Weights of a small model that answers yes/no questions on an image's attributes: encoder depths [2, 4, 2], fusion encoder norm rmsnorm.
Rows from block 3 of the image encoder, named by matrix and row number. Rows with one number belong to one channel. Each number is 128 + 32 x the weight over its row's rms, rounded and kept within 0 to 255. All counts start at 0. After the name is the row's rms in percent of the matrix's.
# convs0: first 3x3 conv (encoder.blocks.3.convs.0.weight, 144x144x3x3), inputs 30-44, a 3x3 kernel for each
# convs1: second 3x3 conv (encoder.blocks.3.convs.1.weight, 144x144x3x3, transposed), outputs 30-44, a 3x3 kernel for each
convs0.45 096 [ 79  99 143 113 126 187 110 114 174 117 116 134 126 139 156 121 110 154 122 148 136 133 154 145 132 133 107 159 112  80 148 111  97 131  83 109 142 110  98 147 116  94 113  96  88 133 115 141 147 123 137 134 110 125 103 141 188 111 163 217 105 156 195 148 105  83 132  97  76 111  76  71 137 127 127 119 127 150 102 104 143  93 101 105 101 116 117  74 124  64 105 129 118  92 121 154  68 121 163 151 131 119 160 144 137 151 131 132 166 143 118 138 111  97  46  46  94 177 149 128 166 161 135 113 100  93 118 116 162 140 144 165 115 135 163]
convs1.45 107 [142  99 101  95  53  91  74  55 104 120  75  89 108  63  79 116  81  90 121 111 120 144 111 113 149 129 131 120 147 164 148 166 160 157 153 133 114 138 128 113 157 125 109 137 104  99 132 142  83 132 143  95 123 145 170 104  91 150  82  89 129  59 113 135 132 159 128 134 161 123 131 156 136 114  94 106  95 124 112 109 133 146 161 133 164 166 129 149 140  96 188 117 113 155  98 122 106  94 130 128  93 129  85  41  69  93  60  80 117 109  86 140 131 129 103 148 172 102 125 116 120 160 168  90 153 185  66  93  69  76  84  73 136 113  88]
convs0.46 109 [159 160 157 117 131 136  79  68  92 130 120 133 106 148 135  86 124 126 140 129 117 121 138 114  89  92  96 118 144 122 119 134 137 173 156 141 124 123 146 120 101 143 107  89 101 120 135 138 100 116 119  91  91  94 139 158 182 120 108 101 123  85 101 155 154 152 100 105 141 126 121 153 139 177 151  76 152 156  85  77 127 142 152 157  94 118 210  96 101 197 129 219 208  78 105 164  82  30 102 142 136 135 118 143 153 108 114 119 110 110 103 107  78 129 138 134 146 152 152 149 126  97 122 128 101 128 116 123 145 117 118 138  90  96 122]
convs1.46 134 [131 112 109 154 132 130 150 132 122 127 128 114 138 135 130 152 141 131 192 183 153 201 189 168 162 169 153 135 159 160 145 162 160 132 160 147 152 121 157 149 125 146 159 165 168 152 145 134 157 138 130 159 141 126 115 119  97 141 130 126 144 125  97  95 100 102 115 121 121 123 127 125 128 142 116 122 151 151 106 112 134 132 101  56 149 143 106 147 177 163 141 127 112 171 157 133 130 139 130  98  76  83 106  85 101 116  98 108 106  79  58 152 172 119 133 169 137 110 144  89 102 131  90  99  81  40 119 128 112  84 110 145 106 106 136]
convs0.47 089 [ 81 122 104  91 120 155 103 113 155 101 130 143  90 129 143 103 108 146 123 125 107 138 143 136 131 141 125  80 122  91  73  97  85  94  69  89 145 142 102 161 150 123 121 137 127 106 116 122 119 134 127 103 103 111 123 179 178 128 170 131 112 132 169  99 101  92  97  93  95  79  68  92 126 105 119 182 137 140 142  98 128 143 126  19 134 106  59  86 111 193 168 142  76 128 137 135 119 154 179 108 126 128 104 126 122  67  81  93  58 113  81  43 112  94 102  50  75 100 131 122  89 120  92  92  97 102  81 103  94 110 145 119 125 137 125]
convs1.47 069 [139 114  74 133 132  96  80 104 100 164 126 102 112 107 107  61  94 103 129 124 128 136 136 135 125 135 128 141 121 152 114 147 156 142 169 160  14  60  67  66 126 115  76 143 135 113 112 154 136 139 157 144 139 155 137 146 123 145 114 106  99  84  82 110 136 142 122 140 143 150 166 168 125 163 147 133 177 164 110 158 167 156 163 164 175 207 179 163 164 147 143 144 105 108 147 136  32  96 103 147 133 153  94  56 108 107  49 113 161 128 118 184 202 180 190 161 185  95 108  94 115 126 104 143 151 119 178 185 126 161 154 133  84 111 126]
convs0.48 090 [111  98 129 120 110 121 103  88 118 130 102  97  98 128 108 101 108 124  98 111 128  72 103 116  79 108 101  80 115 110  93  90  89  98  99 115 105 163 160 120 125 144 124 117 148 116 118 129 115 140 152 103 115 131 102 125 161 107 145 150  99 119 143  81  91 105 104 105 101 125 124 122 132 130  86 164 185  85  84 103  51 118 202  95  64 129  48 123 144 193  78 104 155  44  91 180 135  98 131  65 108 132 113 124 128 118  97  92  73 144 117 111 151 127 157 102 116 131 123 134 128 139 129 133 144 150 113  81 102 178 152 130 118 118 128]
convs1.48 091 [141  93  92 129 104 141 135 119 146 128 101  98 135 122 139 143 132 135 115 107  98 126 124 130 100 112 127 162 164 170 122 113 131 152 169 138  64  85 112 108 120  88 132 158 119 126 130 158 150 160 162 138 157 148 123 117 115 143 117 122 117 105  88  89 101 137 125 119 104 118 135 153 104 126 103 116 164 167 119 137 158 109 164 153 155 197 186  82 185 200 152 135  94 140 162 100  80  98  78 145 147 165  92 127 143  99 114 142 125 103 130 186 183 178 147 199 160 117 112  84 124 106 101 139  97  85 154 153 134 121 132 169 119 102 140]
convs0.49 097 [115 145 183  90 119 157  70  76 130 153 163 193 110 118 138  84  80 109 117 138 100 162 187 153 133 148 127 118  99  88 136  94  99 143  91 110 133 135 132 131 138 126 114 117 111 134 111 122 156 126 130 141 124 125 117 171 182  94 137 169  91 107 160 117  93 112 115  93  92 114  80  82 134 136 143 103 105 114  46  62  69 123 134 104 126 103 120  90  95 104  99 134 130 128 190 170  41  87 154 113 113 129 143 144 136 169 167 151 152 175 175 165 141 140  94  85 111 156 137 121 156 147 137 163 132 112 130 151 181 101 104 138  78  89 119]
convs1.49 105 [ 89  55 101  73  41  82 132 102 102  81  51  78 110  53  70 133 106  90  86  60  75 126  81  73 124 121 105 141 162 162 129 146 143 114 124 127  89 105  92 120 152 125 108 123 122  71 119 148  91 122 153 111 129 138 154 108 106 138  69  87 124  68  53 117 141 163 112 124 143 109 117 132  93 101 150 121 113 146 119 151 163 172 144 107 139 160 161 101  97 148 157 100 100 162 137 108 104 130 109 152 131 132  89  63  99 109  57  99  51 104 186  45 105 167  69 114 158  69 131 183 112 154 162 138 152 144  67 108 108 112 124 116 110  70  58]
convs0.50 098 [153 121 110 127  79  79 121  75  49 183 183 137 171 134  70 147  88  41 135 161 136 173 168 124 136 115  92 108  72  81 107  53 126 139 137 177  80 101 113 106 143 151 101 112 107 147 131 115 159 134 116 157 132 133 136 140 121 123 108  77  83  47  37 143 124 147 132  80 120 156 123 162 148 106  86 156  96  65 138 115  80  92 121 132 114 161 122 104 102  70  83 116 121 108 161 145 108 122  62  65  87 103 107 117 105 132 129 133 107  83 106 163 132 137 134 103 116 102 117 134 144 115 148 214 148 160 158 146 114 126  62  47 105  53  61]
convs1.50 103 [ 82  70 110  73  69 116  92 122 146  78  95 138 106  99 147 138 141 169  81  94 143  85 131 168 125 150 136 181 183 150 170 140  52 140  92  35 153 149  94 160 156  87 135 112  48 131 121  93 125 124 115 110 120 132 114 151 148 112 142 162 120 154 127 163 140 122 156 122  82 170 135  97 117 122 160  98  79 120 117  67 101 139 132 120 143 146 133 135  96 150 110 171 153 144 213 205 103 145 129 128 135 155  94  86 130 128 146 147 143  84  77 118  63  78  96 100 139 111  65  65 150 165 147  97 169 166  90 116 105 136 115  87 113  70  60]
convs0.51 093 [120 116 108 123 108  98 125 119  75 123 103  82 127 101 118 131 138 114 148 136 108 127 109 117 127 132 139 119 117 101 157 165 118 159 147 127 135 154 138 177 174 135 170 165 138 137 133 132 167 169 164 190 192 160 132 118  78 142 134 125 155 128  87 143 149 129 167 156 134 163 155 129 124 128 168 143 125 146 174 134 135 158 140  64 185 134  44 117  22  95  91 132  54 143 129  85 126 130 125 123 144 147 142 133 140 146 122 128 139 182 196 156 160 135 110  87  71 126 151 146 119 153 144 132 132 108 136 111 124 149 123 156 137 127 127]
convs1.51 094 [106 148 162 155 159 149 137 143 123 101 131 109 125 154 131 128 136 126 144 117 107 167 141 113 124 150 131 114 153 131 141 173 145 146 156 155  63  68  29  95  91  75 123 102 135 136 134 174 129 123 171 112 113 131  92 118 141 109 147 148 129 142 131 170 189 205 143 133 161 115 128 174 111 128 186 105 146 175 149 129 119 162 157 108 164 178 180 130 106 143 130 178 160 168 166 105 153 158 142  89  85 118  63  34  51  84  27  69 113  92  82 149 151 117 156 137 147 181 172 155 141 157 138  90 116  94  66  86  87 115  87  75 139 100  55]
convs0.52 101 [128 112  97 165 152 122 168 162 145 135 105  78 160 138 127 164 142 135 131 123  98 117 152 146 109 143 167  85  89 120  96 106 123  73  88 108 101 120 139 108 127 144 114 117 127  95 101 126 102 125 153 108 128 140 107 110  91 134 128 104 147 127 105  62  75 108  65  72  90  50  61  89 122 118 122 163 141 134 188 182 154 173 159 135 166 142 128 116  91 104 128 127  99 131 157 107 108 113 118 143 148 152 155 151 148 151 162 149  78 126 159  72 110 127  79  39  15  53 107 127  67 110 110  67  81  89 101 112  78 135 129 122 168 179 155]
convs1.52 108 [114 137 147 151 142 140 178 138 100 114 125 132  89  92 128 103  97 131 144 140 126 115 118 152  97 119 143 114 140 142 109 138 154 108 142 160 108 115 142  99 132 151  95 111 130 128 117  88 120 112  71 130 107  65 119 166 178 100 142 169 142 152 163 145 143 128 158 142 124 166 156 128 129 133 136 142 132 117 157 130  85  99 126 153 113 135 170 149 134 151 143 180 191 154 162 147 160 127 110 135  90 133 138  88  94 133 107 131  95 154 163 126 122 103 160 110  60 125 110  68 169 134  73 178 122  59 103  90 114  85  87  91  88 100  97]
convs0.53 101 [187 208 175  99  70 102  89  24  51 185 203 170 167 107 103 144  53  49 113 134 141 149 160 131  91  45  66 135 129 129 125 119 152 159 170 189 116  90  95 114 151 140 132 165 126 150 125 124 145 127 130 158 152 158 189 169 131 112  71  83  72  40 117 107 125 142 134 136 164 165 156 162 179 164 162 123  94 122 157 102  92 156 137 138 130 175 120 126 138  65 134 178 161 135 115  95  66  12  59 140 126 111 127  80  86 133 102 113 126 104 117  93 135 140 112 151 139 170 130 122 145 123 137 135 131 133 202 169 139 119  97 131 110  77 111]
convs1.53 104 [120 106 123 142 112 128 168 134 113 105  82 137 149 111 159 174 152 173 117  85 130 126 130 147 106 121  93 178 196 154 128 119  58  36  16  53 170 173 141 168 173 120 139 116 133 138 145 129 139 133 129 144 133 130 146 119 134 177 145 151 159 152 124 151 165 170 125 121 106 102  97 108  87 122 164 138 118 138 159 134 141  95 122 104  70 133 158  91 106 177 157 147 138 202 241 209 161 198 148 105 112 144 114 109 164 162 125 137 150 128 103 132 126  81  99 131 145 145 120  77 168 155  87 136 139 137 105 154 146 133 163 144 106  74  82]
convs0.54 096 [111 131 131 109 135 142 133 140 128 113 140 123 117 140 133 114 105 120 125 164 125  62 145 143 106 142 162 143 121 131 113 108 124 106  88  94  46 125 160  85 152 186 100 122 129 111 119 169 109 135 193  97 124 160 117 163 149 127 166 155 133 171 129 145 141 141 117 131 136  74 108 108  76  99 120 110 166 136 140 146 118 134 196 179 158 205 133 133  63 113  35 110 126  64 125 152 155  93 101 118 121 105 121 142 131 142 117 134  41 116 122  81 157 126 155  92  40 118 119 130 113  92 174  83  94  87 131 167 185 147 194 159 141 181 172]
convs1.54 095 [ 96  73  99 158 112 116 201 140  98  94  98 111 150 116 126 155 123 139 111  99 101 146 136 156  89 115 119 148 138 161 160 162 171 147 169 175  63  67  89 119 153 148 117 157 125 104 138 141 118 146 164 120 136 139 158 150  80 177 164 103 154 123  89 157 143 143 138 124 138 148 146 137 115 132 139 131 146 169 159 124 131  76 146 179  27 150 150  75 155 180 169 192  99 154 131  65 118  88  48 105 210 186  87 131 181  62  81 169 168 218 196 146 217 207 116 114 167  72 117 148 123 128 162 148 113 101 125 115 120 112 111 131 135 132 101]
convs0.55 103 [184 178 176 159 145 149  94  89 106 141 117 119 166 149 148 158 160 147 161 160 138 150 144 134  88  92  86 112 145 125  90 101 135 105 109 153 156 164 109 156 148 130 152 162 136 129 127 114 153 155 128 143 144 131 127 151 172 133 125 114 110 108 128 152 160 154 125 114 119 126 116 129 219 189 178 189 186 176 131 135 160 185 163  53  93  41 139 125 154 152 152 157 162 106 126 184  30  63  77 143 149 143 131 140 135 112 120 123 151 170 127  67  82  85 142 141 138 148 158 125 113 102  79 134 125 113 161 156 163 185 169 168 145 127 140]
convs1.55 110 [129 133 117 148 164 150 117  97 114 139 136 128 137 143 143 119  98 102 162 174 158 168 178 164 147 139 121 131 125 109 122 132 122 130 155 153 144 137 116  75  91  92  92 127 121 147 134 133 145 128 132 145 119 124 122 138 132 148 161 158 143 127 106  92  80  75  93  96 100 105 108 123 113 131 136 133 156 176 110 132 162 118 109 120 127 113 106 113 135 168 135 130 121 155 177 166 107 123 115 132 128 127 141 130 135 123  83  97 135 137 138 141 175 180 123 177 159 127 157 145  77  85  90  97 107  94 130 126 123 108  91 133 117  94 119]
convs0.56 090 [144 122 104 171 129 118 161 155 126 139 146 104 174 163 110 158 137  89 144 146 135 121 162 166 128 142 159 138  87 110 122  66 118 117  40  76  61  68 142  89 108 169  95  85 119 144  95 107 134 112 133 121 101 126 113 135 147 138 130 116 125 108 101 146 121 136 139 118 127 114  99 109 126 123 119 157 171 149 136 184 171  67 155 174  73 174 164 100 130 123  85  78  86  72 134 137 133 114  94 125 123 116 131 121 130 126  95 114 102  53 118 119  66 139 145  56  47 186 173 148 167 165 177 171 161 144 123 126  95 145 126 122 177 153 122]
convs1.56 089 [ 51 104 141  80  97 152 121 111 150  89 126 156  98 119 171 125 125 154  89 126 134 122 176 163 135 166 146 166 164 119 191 175 101 175 172 127 130  92  45 185 181  58 167 165  51 136 157 108 143 164 124 141 160 112 114 135  95 106 123 120 105 128 123 154 126 107 147 126  93 170 134  81 132 156 171 121 131 171 126 102 119  38  99 132  99 139 121 128 140 158 152 159 111 104 149 111 109 115 112 118 171 154  68  77 124  75 100 115 170 203 181 136 141 149 115 122 150  61 104 105 114 106 119 116 106 110 112 140 142  97  99 109 103  68  92]