A small model that answers yes/no questions on an image's attributes, trained from scratch.
Training: adamw at rate 0.0013, batches of 128.
Data: trained on photos of arthropod specimens (BIOSCAN-5M), 48750 training examples, 52.3 epochs.
Rows from block 4 of the image encoder of a small model that answers yes/no questions on an image's attributes, named by matrix and row number. Rows with one number belong to one channel. Each number is 128 + 24 x the weight over its row's rms, rounded and kept within 0 to 255. All counts start at 0. Numbers have three digits each. After the name is the row's rms in percent of the matrix's.
After each channel's rows are labels from the 100 images, of 14976, where the channel reaches its highest value: "responds to" is what is common among them. Only what is clearly more common there than usual is listed. The data: photos of arthropod specimens (BIOSCAN-5M). In brackets: how many of the 100.
# convs0: first 3x3 conv (encoder.blocks.4.convs.0.weight, 144x144x3x3, each kernel summed), inputs 0-143
# convs1: second 3x3 conv (encoder.blocks.4.convs.1.weight, 144x144x3x3, transposed, each kernel summed), outputs 0-143

convs0.46 071:154164141158139135120177153102127116159084107138167105134133138135122109157169107154131089174151131134114174131134181107127148132134133133118108185091155138159092092133084123156112136133154119134116153116105136109161102121115152100128144110146126159071144127129127156108137136146129148107155136171094114132142111125138139108154154106123154095116109149087137139157143148073127101097101097081103113121110119139115109126084137178138095
convs1.46 108:167125111127140097140123182120107110097134121075125130090096151138162156174071118093120134136103156124106123094073128141125117145133131114098130119166126116132138116178155119158105136140167158105152117122138130164191113166143116120115161158175124144121111121145134113146122100113126075118178099136142082127117117153145119127101096146162170132107144134139114128109137120135138102093121138117158098151117140163177158134137093125127116
responds to: order Hymenoptera (42)

convs0.22 099:115102100137099126073119123095135099097089106127116127116092093139145081134125102084161136104120096149148109105123130119107130109109140111123126115104098115137109106144151119104121134122110140115106101102100108104120115152093118129118128114145083140130125138098061114113075115100111103109123092128091121108110127059091098104099120126115127075103108109118093106121120101105127138092155104118108136109119061137113138117116121094073102
convs1.22 088:106172140081101129161111120129173143151151155086151138106150163150134164127101182152086165148150157090083153158150113133153124170124093134146116144155123131086157144144123130156133124169145124095148183107147129141124145124158161143142124166148141150117148146080137120131142134164169118160126148114140124148155121146139133117162111139115126125143154171155162126153163146132138132154151165108152142081108150119142114137168148124140151
responds to: order Hymenoptera (51)

convs0.137 096:118131127121085113089144149084132077115111112150145155145110125104123097124092104096133137147157129114119151128108152077155122103091144095134105140103130117122093167117139126118110127103126106110113147145091171097134114132088139102110140098095102140104134126086088135106080098139111115066138097142126139121138094115120102105091127124076146076127122150120109087153119134089108161098096114117101109135137130138119137098090102102109081
convs1.137 077:130120100138115134150120138127107138123102146076111132084124135151133169128096107127096116095099145095098129100103122160085151153113105130133085114150110110129116099144108136149142126144145158125132110075146109194134124180131104139115138147082127135156123126091105100126127104098130125148139130134137081154103134084129127115134080115070137108085155092156128107105153114077142093120136130109143143087098071162120146154148127118114133
responds to: order Hymenoptera (68)

convs0.88 081:083115119106098105079084099116143112104096089129128119121100128120132108093118125119131101142116101102156156115103125142102137135080146096118156131091087110095104131120126100099109097138098128118086136098089125132095129128130108106099114101133135115123097107092061123105082114122106096099086106101095137112114129057098113116127120149121095124139098141119106085108126111136138108126145099116110133142131068115115119111089133137089128
convs1.88 070:128146123142143122093154131157197122148135171116107163100127096170141111110088160127130137111124135149146122100133141114113118111103132179114148135159094128106136128119121129123105117125125164165134129111146138155123128141147130152119118149102136106140135174073089124148099142128170021125142119133133127156132132129123104177120134138102128145114151093155118112134131100158160122147087149138114114088158160110118155118163113180097150
responds to: order Coleoptera (70); family Throscidae (28)

convs0.69 082:087090101112137117107096100096158122107120115111098138111092121101090129095121097116118135100109080106127138122127112125115104125109153137141085095099098107110120109096155109091119095121100105106120091104080101128092117134127114128124108106132130121119099109076080107123072111101106107075097103097095108113105105095110115124109107120125102126102107136122109105105113101102086116102126094115105099108130069109097147114120108123097120
convs1.69 084:135142150133150135128150128137198105140140186090144159133151144160111149170112151126116172141145144137105140137080130160115162142112098188147118137123137134111141154081121132114158173173101145157105152139134135147140137112127150171114110144143145136181141146099126145146142117156155098175133113130149149135161135143108094179120118132146134118131153090131142108158156137127106160166110144184166148110140134117133111098168117137122152
responds to: order Hymenoptera (83)

convs0.143 095:133128140119095137097137126111134111130069111126117125145120116109112128159116114121152124135128129140161147123147138126127139105136148125154128132056112146138114146109128126117150135125102130131108119137134142103135121121100120123106120034124082125124142133123141150127138135129116140107131128140119124113119046152128121115135140118132132082134126140062139136121177145104109143140097068143141139142153162148046148123077133137131037
convs1.143 111:110124108133148131111115126150097128114152102126119133081128130147137135116138112108096137187100122157088130156140150117154075105161085122108162104152152118174104094155084135097119115101136143100210107173104174143118120122119094110135113136130160147115129109105102122149112148104148135129126102142114085111105117127109160128114150099145129148091129115158164162102174147117124082112116139178142090141108139111152115137135111121095131
responds to: order Coleoptera (86); family Coccinellidae (36)

convs0.132 118:110062070125129139122094124128166122080122143112086177114076125130143143125096091109093142089065082133124112110129117117130143123125104162134114081142113100099147135127137141124133138122116134128121089131098134079120131131108062141120134133117124107145109139104118099087115118067122103136112108088106122130066124119115132132102120122112121134093064087147131128073122108137149132111115146131133125115124116140141110125144113123112112
convs1.132 091:117071079120108132123107147141130131115113117147067123105093099120143114117129082136110159117066125131122142110151123101121095101139106081129126079127111094146125137147125135130115102091137126120135055159109135128134125136108056130119156106149122099112117120136149093133163143053098141142141146120111122138069132153141136120142140104160150119095092126114148139070134096123127129090117114150104121143114143123122137121124139095156116
responds to: order Hymenoptera (56)

convs0.139 111:113147141152125120112149108113168127127104115130169171148125132117138100102095124140152097175173155132124130129125163110127103122153161105149124149112153142134102187123153161114117111119118123121103156178126190110098103101093154129140105097082117173123161149105124149130123128156116106093107130153157136106148067109120151109128146113081107080172141160124135144160144155106119168115113128125101117167155142110110161127112130123119097
convs1.139 100:131123101124111129127107137120088127139157131072123110079140132162161145119091124097091078120114118080102101137118122153167135151128105130119095107142102101129118105134091123138131125126144163108144125076103075152143108142135121114118128143082119140146115101081101100125098101112171108127132116126116073128114118122144132117109072131067125121085137124164124120121149128098128090145117143074135122060086124149151115149125120128114136
responds to: order Coleoptera (38)

convs0.84 114:131081067091117129150081149139123138100131145113070149110108135131151166148107110122087148074069113123097123110113096120131168144140079155137116078144109095085143133148125133152115155142143139126134115131116142122147130146139075131130153144120136103146114130117135081094127105072124146139137121088123132147084143139135142135110127143113143149094092083142144146066122090142152124122124141132138127137090140164140099145154124108130133
convs1.84 133:124063081119101118121108138136126134110104118147073124123085095118126109123140083139124152115063126129119136108141119110122097100140121087130122069130117095141131139141134133135113103091142117118135057144113134129129128129115054129135144103144126097116114120140151089117154129047097161135132149120113127136063136154144137109140141111148141115108088141120142137061120098117121137088134120137105127150126148118135150128112139104153118
responds to: order Coleoptera (80)

convs0.55 109:102163151145133111107161108114128102142124126117167155143136122137138092107132150110134124163164139102119141126062162131115088118104155126116132168128156147146133153116140141100122106138097133146147151096134108130104087097099154137092109138085116154143158146079084157134084091165119121113107103150131105098155114089105099126108118109064110115149129163134108087157152159123115141143140142098101116105158074112134160117133119156097108
convs1.55 099:164111109156142130129124146134115118106161118108119098122113163154150159123093130121131086121115076113093087141107113139158141187114093124111094115122119124131133103115078152154144112136160150100088097115104134101150113131164097112160122150111146129131135096151147113154122099099165085145161115136109086135120148183155130128108101118132138100099121057131135104108104134104120102142135133092136118096101179136144102138144099118152176
responds to: order Coleoptera (45)

convs0.115 088:114149140111117093102155122130131110150114140154124100158129105092127082078150123136142112133146113086137158136119146076098147090127155079108140152116165129136097110147135109123118084051108087126090147107127112100126120108103147138114150110127090133076134128114107134111124114142110114132128128150098109131142108110093116110130166056133129127122146132076105129148121126128135117121106129109071131105117104136145139120083137135101058
convs1.115 095:155111112149122131167118154129145112122142145079117141116130157148169185157096108088155142095108144150096137123134133159129123187118120118140125111150121111128116132143102145145134126176172149126126113168141164113150143171135113156159126164127131132155136135100093109130091110100163084141171073130139112152104127152130102145093107129145153106098118098130139114108143126114135116139091176166163074114110147133128146118147070121097141
responds to: order Coleoptera (79)

convs0.103 124:100108115120115112090106117094144096116113125126127139127103089107125110124117108070160143122124108130161114130094128113134134118089144136145125121123093106126112122122140122104094131126104108099107109106108127114107140156100117128101126113139111131128118121072056112124060085111131103084110082119109148122111128073096077109082114131114118102121115113110072095114120119104140153115139114126090121092102058122120122107135114122074125
convs1.103 097:137165146108111129144144139143176142148150158085142129126167153144133165156113168136095173137150142111080150153126116132145128181135079150114131136149131132119167153152123138153145139167145126120147152107161136130144139136157155164140120165114159145145151139059137128131131129152177096186145131129134134140156107151142140112149106128099148118128152162174169131151148150136132137165144170117161141074120162131140135148159146128139165
responds to: order Hymenoptera (52)

convs0.93 104:177140140105128139134135177116169113115144173115127144138126128095117144160140147124130166144137088109134128141108134115154188121140159132139114139094140153112126129127138107176118154110159115151130134145108116085190146137104141177136168078116090137117143124154167147134137130130141134108176128131123120151141086171149129154137123105137174138117132097099129131130156140134127119144109090121136154145161186173082146123107136129150062
convs1.93 135:112117116133123112109112107149152138138128129128140092107118114134118131079117108152111144192121125121093143137127151129135085108177067130118136093118156139173104118117087122105136119103127137115160110168124148135106116085127119147149096106107146154127147130130177113130168131120130118133112141145124095122110116210151168120136136100133110131124125137115180172105166138114102102108116134140133110138099222091124136136110117107166132
responds to: order Coleoptera (90); family Coccinellidae (48)

convs0.35 102:115119120145106130154130116114152144122088130127103096136106131080100149141115115146139134112112118136150156115158123091111099129159131096135143120078115139121097118111105126119131134092115106121139105152128141093116129118094097143116112045128132121069129131122148144109146138112086177075116139136118119112104070146135147129133151103132119110105108141091139156120145123110128119124046081145094093145142158134051138131094136143147113
convs1.35 099:096138126126132136131100131129104114112141115131123128104136136147135137164106126099125147164115097170107130142138139139131075108175089142122185120137151158147093116157112137090091161139136142126195126204110193116119135151121110117119110132135183143142116119097116126143113130137150116129129101125126101125111106130093156154111156094161137154113134106122155170115174138137120086126130134197147090143103144130124092121135103093098129
responds to: order Coleoptera (96); family Coccinellidae (38)

convs0.136 083:130077097147113120134136123107094149087095069121112180143103107112081109104177102138131063093083079124165130121120114115092109107133137123119101092124125134116126094108167131123109085131132104100127081120075128105132081084139108094132127121167149130127128102134121124109118133078107141102124126122110140112095131121124126115122143110158122127110095112136128135110101114114066150095134100123112096168158122123124149143125126113113122
convs1.136 100:142127143145148131104137140122123116143122137153134130126137137145144130144138120153122130122132168123124163106072150132118142137118079170170107134107094138103103149096064079166105164153122165137099146135133130152147140095100134139095138124123133146149121150146172134137177090148140138124123176137151140144132116150180116186148131149154121135142139073105130119143179104084084161148130096146145138152132119123123110111107160131196141
responds to: order Hymenoptera (49)

convs0.76 119:118148177141148107125182121131114127140126119109184149130145131120122113091123132126111117172151131113091145138080157108108098112122178086112118166147180148159148137125141129129142105112128106142147135093132128127114100100123158119110132150068121148127156132082102174133108086155132103113115119167132091120149143106124108126132115114066116142152128159131128115155143163129121117138105151078097106093168075120150165132141121166121118
convs1.76 118:176096113152128128149127156142101130097160113109122075124117159160140165129100108131133085122110085129099086158113116142141134162133080113099101106138121126137118116122072147154128101123164133087106102130114118124153130144157094106165135149102142129152135118147142116140119102090146084160174112136116110146108139182156131119101104115140149136109110065140148123106097137101119100127125135115151111091092162136148095146144098131146180
responds to: order Coleoptera (69); family Throscidae (27)

convs0.10 088:134123120170110073125168124122080140133126098132139123103118132148088142125145117139120065115113116107102109172114153118104144149123152060122137140101138148153102112140094124144084094115138123081118076114097149092127120126122106095129159117132145155085150137122117151109121125093151135131127140162078140144106135129137130066144143134134127135072086079102133119107153158100144167082106119116102134104150114134099130132131155118130144
convs1.10 079:186111128127103175080130150117094112126124101116125122120150133129123146182095110122113142113123149170144160130084158105126130131123090146156109121123104124118114101124154081168092189133171144150151127119151196145166117120139106109152123131120103146141121128128115112125121108120133136136160108150148110133120175145163108140111101121155154154152147137107127123108180118126086124144120108195182097155112123135153115133142106094123101
responds to: order Hymenoptera (70)

convs0.80 112:113134142133145146098157115110136119112107100120172188133117153115147125097097105101131096168164132154098105119144142122119091111116194134139114150108165127129114178136185132115157109136123144122105131157102166116088097118091148113140118096064103145147133164079110145130114128148098123098107118156134115109142074102122123117135129122066119093155119166115130110145136147126129144100116110130119116166153117128108172129106134135114092
convs1.80 105:122135123119118127154103125144097125149172123088132094115165136154151168114121124121102079130133131079102084182096119155171129148140092144108095119157109114125128108114082143123133118144123147106118140092128088160129127132141127117110123158059144138156115125103124118134117088126173132128132118132149101125128140135136133126120087127066115145127149091173135125125128148081120104141119150082165120065081131137155082141136110137130159
responds to: order Coleoptera (51)

convs0.52 096:164122123086126131142133174100148112091130155120123132143103129071102136159124128114145159124124074102148116116098122100131181136135131132144109136085138147112107137125135100159106163105154094154095136131091108066181119118099134153127151095128094136113140108140166128119121128117108108091168114128101134125127107157132120153118121099123166130098133080103115123130140126133101143121102066102126130140147182161079116120095119087137096
convs1.52 107:110100095131120109104104115137131133135129113134124091113106101117111113076128101155119142190100102113101133136126144126137087093165070129104142071123151140171098115115080122119129112088131130112168101155098141134113125088118105134145119103102140143120146122130180100127171126101119135132114147142105087134093107194146158105138137110126117142107112128128159161092158135123121094105125137121109121131113201098142142126111125098169121
responds to: order Coleoptera (87); family Coccinellidae (44)

convs0.99 105:110130125119096114076151123096140100116119121146149169119118099131125094123092126087127123141150109161113131127089141104130118102110169129127108130119134112130098147108175128116108128130111128100115129137085153121106120137085133131108129110097091149140147136050091131118088083127122120084119089137102115115137103063111099103095131112079125082111131126103094103141124132083121132120119107117098105114132059118115151114118098110086105
convs1.99 100:155124115116120140161097137128128126137141144065111099099159149159143169153093118123096123118118133103083113157107114165137122165127080139119096105157105119116144114125082149152139139154142148111113114076146113151147126143159112140132127161064147142164120147104113104128119091116161111149152121121138109139113159142149127124126081125062133139102141085170147117108141132098115107139135152091168127071099139152148123148156117124136172
responds to: order Hymenoptera (58)

convs0.70 078:089117114109134107103128091104111103105117103119136159144099118092099100098135128105138085139134117118130129118111137101132086092126194132141099112098137121115118142078178107088109095113083118099123131139111123117083120107123148112095090100101116148117134128107125112131112114143123125083094094139124115108141112090086103113107128092099099108133123164107118124127151131111107134119104134103080086156164104085097146098127096130093077
convs1.70 040:120118130160095110139122123117165112123131162100135100117114135141110182120106078122100114136133100155114127163121146169114134133130076161154078149122096113151105122106100147127160094168119137115067097144136129151114104139110099154109109118098113157137152121131113134137110115112161092122138110150152123138134117115096106136116109104119134093136167058119100120113175152110106124127092118151158119095064110121117081105115091110098148
responds to: order Coleoptera (39)

convs0.118 093:097087105129101097128104095134115102118093107111113137163114108141096111116172128107153090116125101073115135153111115138115116097113123110122129093130098120112141108093153153075103113105077134118139152111127114136103070075139141124113110122106132118133132128093071119125087112119110127146099094098143152095131127104083098131121143078103110141154124120125125117135098111084059114128144114092117124150142093106114133109135119130077122
convs1.118 105:177128133146146151131120145115165121137152161096126137132160165139130159158152138113131143124129150150094159110085121132139116196109082165169093123112129125100150163114097123160145145192169140140126118142144151109159075107124118167142108136109133130153137148121108121124108096130163111119156094117142119105119125141138110180105109105120143090133134125133120106129157114093060157175097129144158086131113136136121148127135088129109157
responds to: order Hymenoptera (63)

convs0.31 074:111094102117129117109127132095136135115116131107120139107113122109107154110090122135100150113120110099133106173163121130131101141115163093106115105105113121121123079140159132113061102112133111146131132107132061137118105125113115138109145043080097128115125118090100108143091131100098092115123113122112071134106079138108125151137133112089134163130122124111126105110116131103111079106087096072118094130142137144104122121091131142117096
convs1.31 088:141131131155107169125157152149146119145145125100134156106148133130117138191139094099172165123132136191162148145142142122129128133120113161139182124122138118150088109169125146105113148143150133160189115133131184119155136163119117121146137139126155147159123130070090141132104142123131100122164090161118125128119130102101122148093143084132161162089142130172109128121134142140153111113109123184161108108111091135137138127137101143092164
responds to: order Coleoptera (84)

convs0.79 080:109158159152126099120155134123114116156125107129154103146144121096124099107150117129145097150169135091130169138086154083099120102128155085144145183128156125141100137144138123127125092084124096111121146114112136102127121116087158097102151128123113136090144111094110155109110094156110118100122106146109110127151135085094105096121141075116125134139138156113112129159147140134144119116085119108070099083112075132143128125105122171097073
convs1.79 060:165121126165123116109138155106126106085160142079139131129106155152181171139073137087143116125126128133087091125123120116142115150092123115103113121138133125130122150139099130146126107143154145111098115139153093130155131175142120151151132128139104140133148140125082125147075108109147060143177073141138101151119094159108084126095079122148160122114123080099107103116109142134129115133130155126150102106127139132133160131116077134086130
responds to: order Coleoptera (71)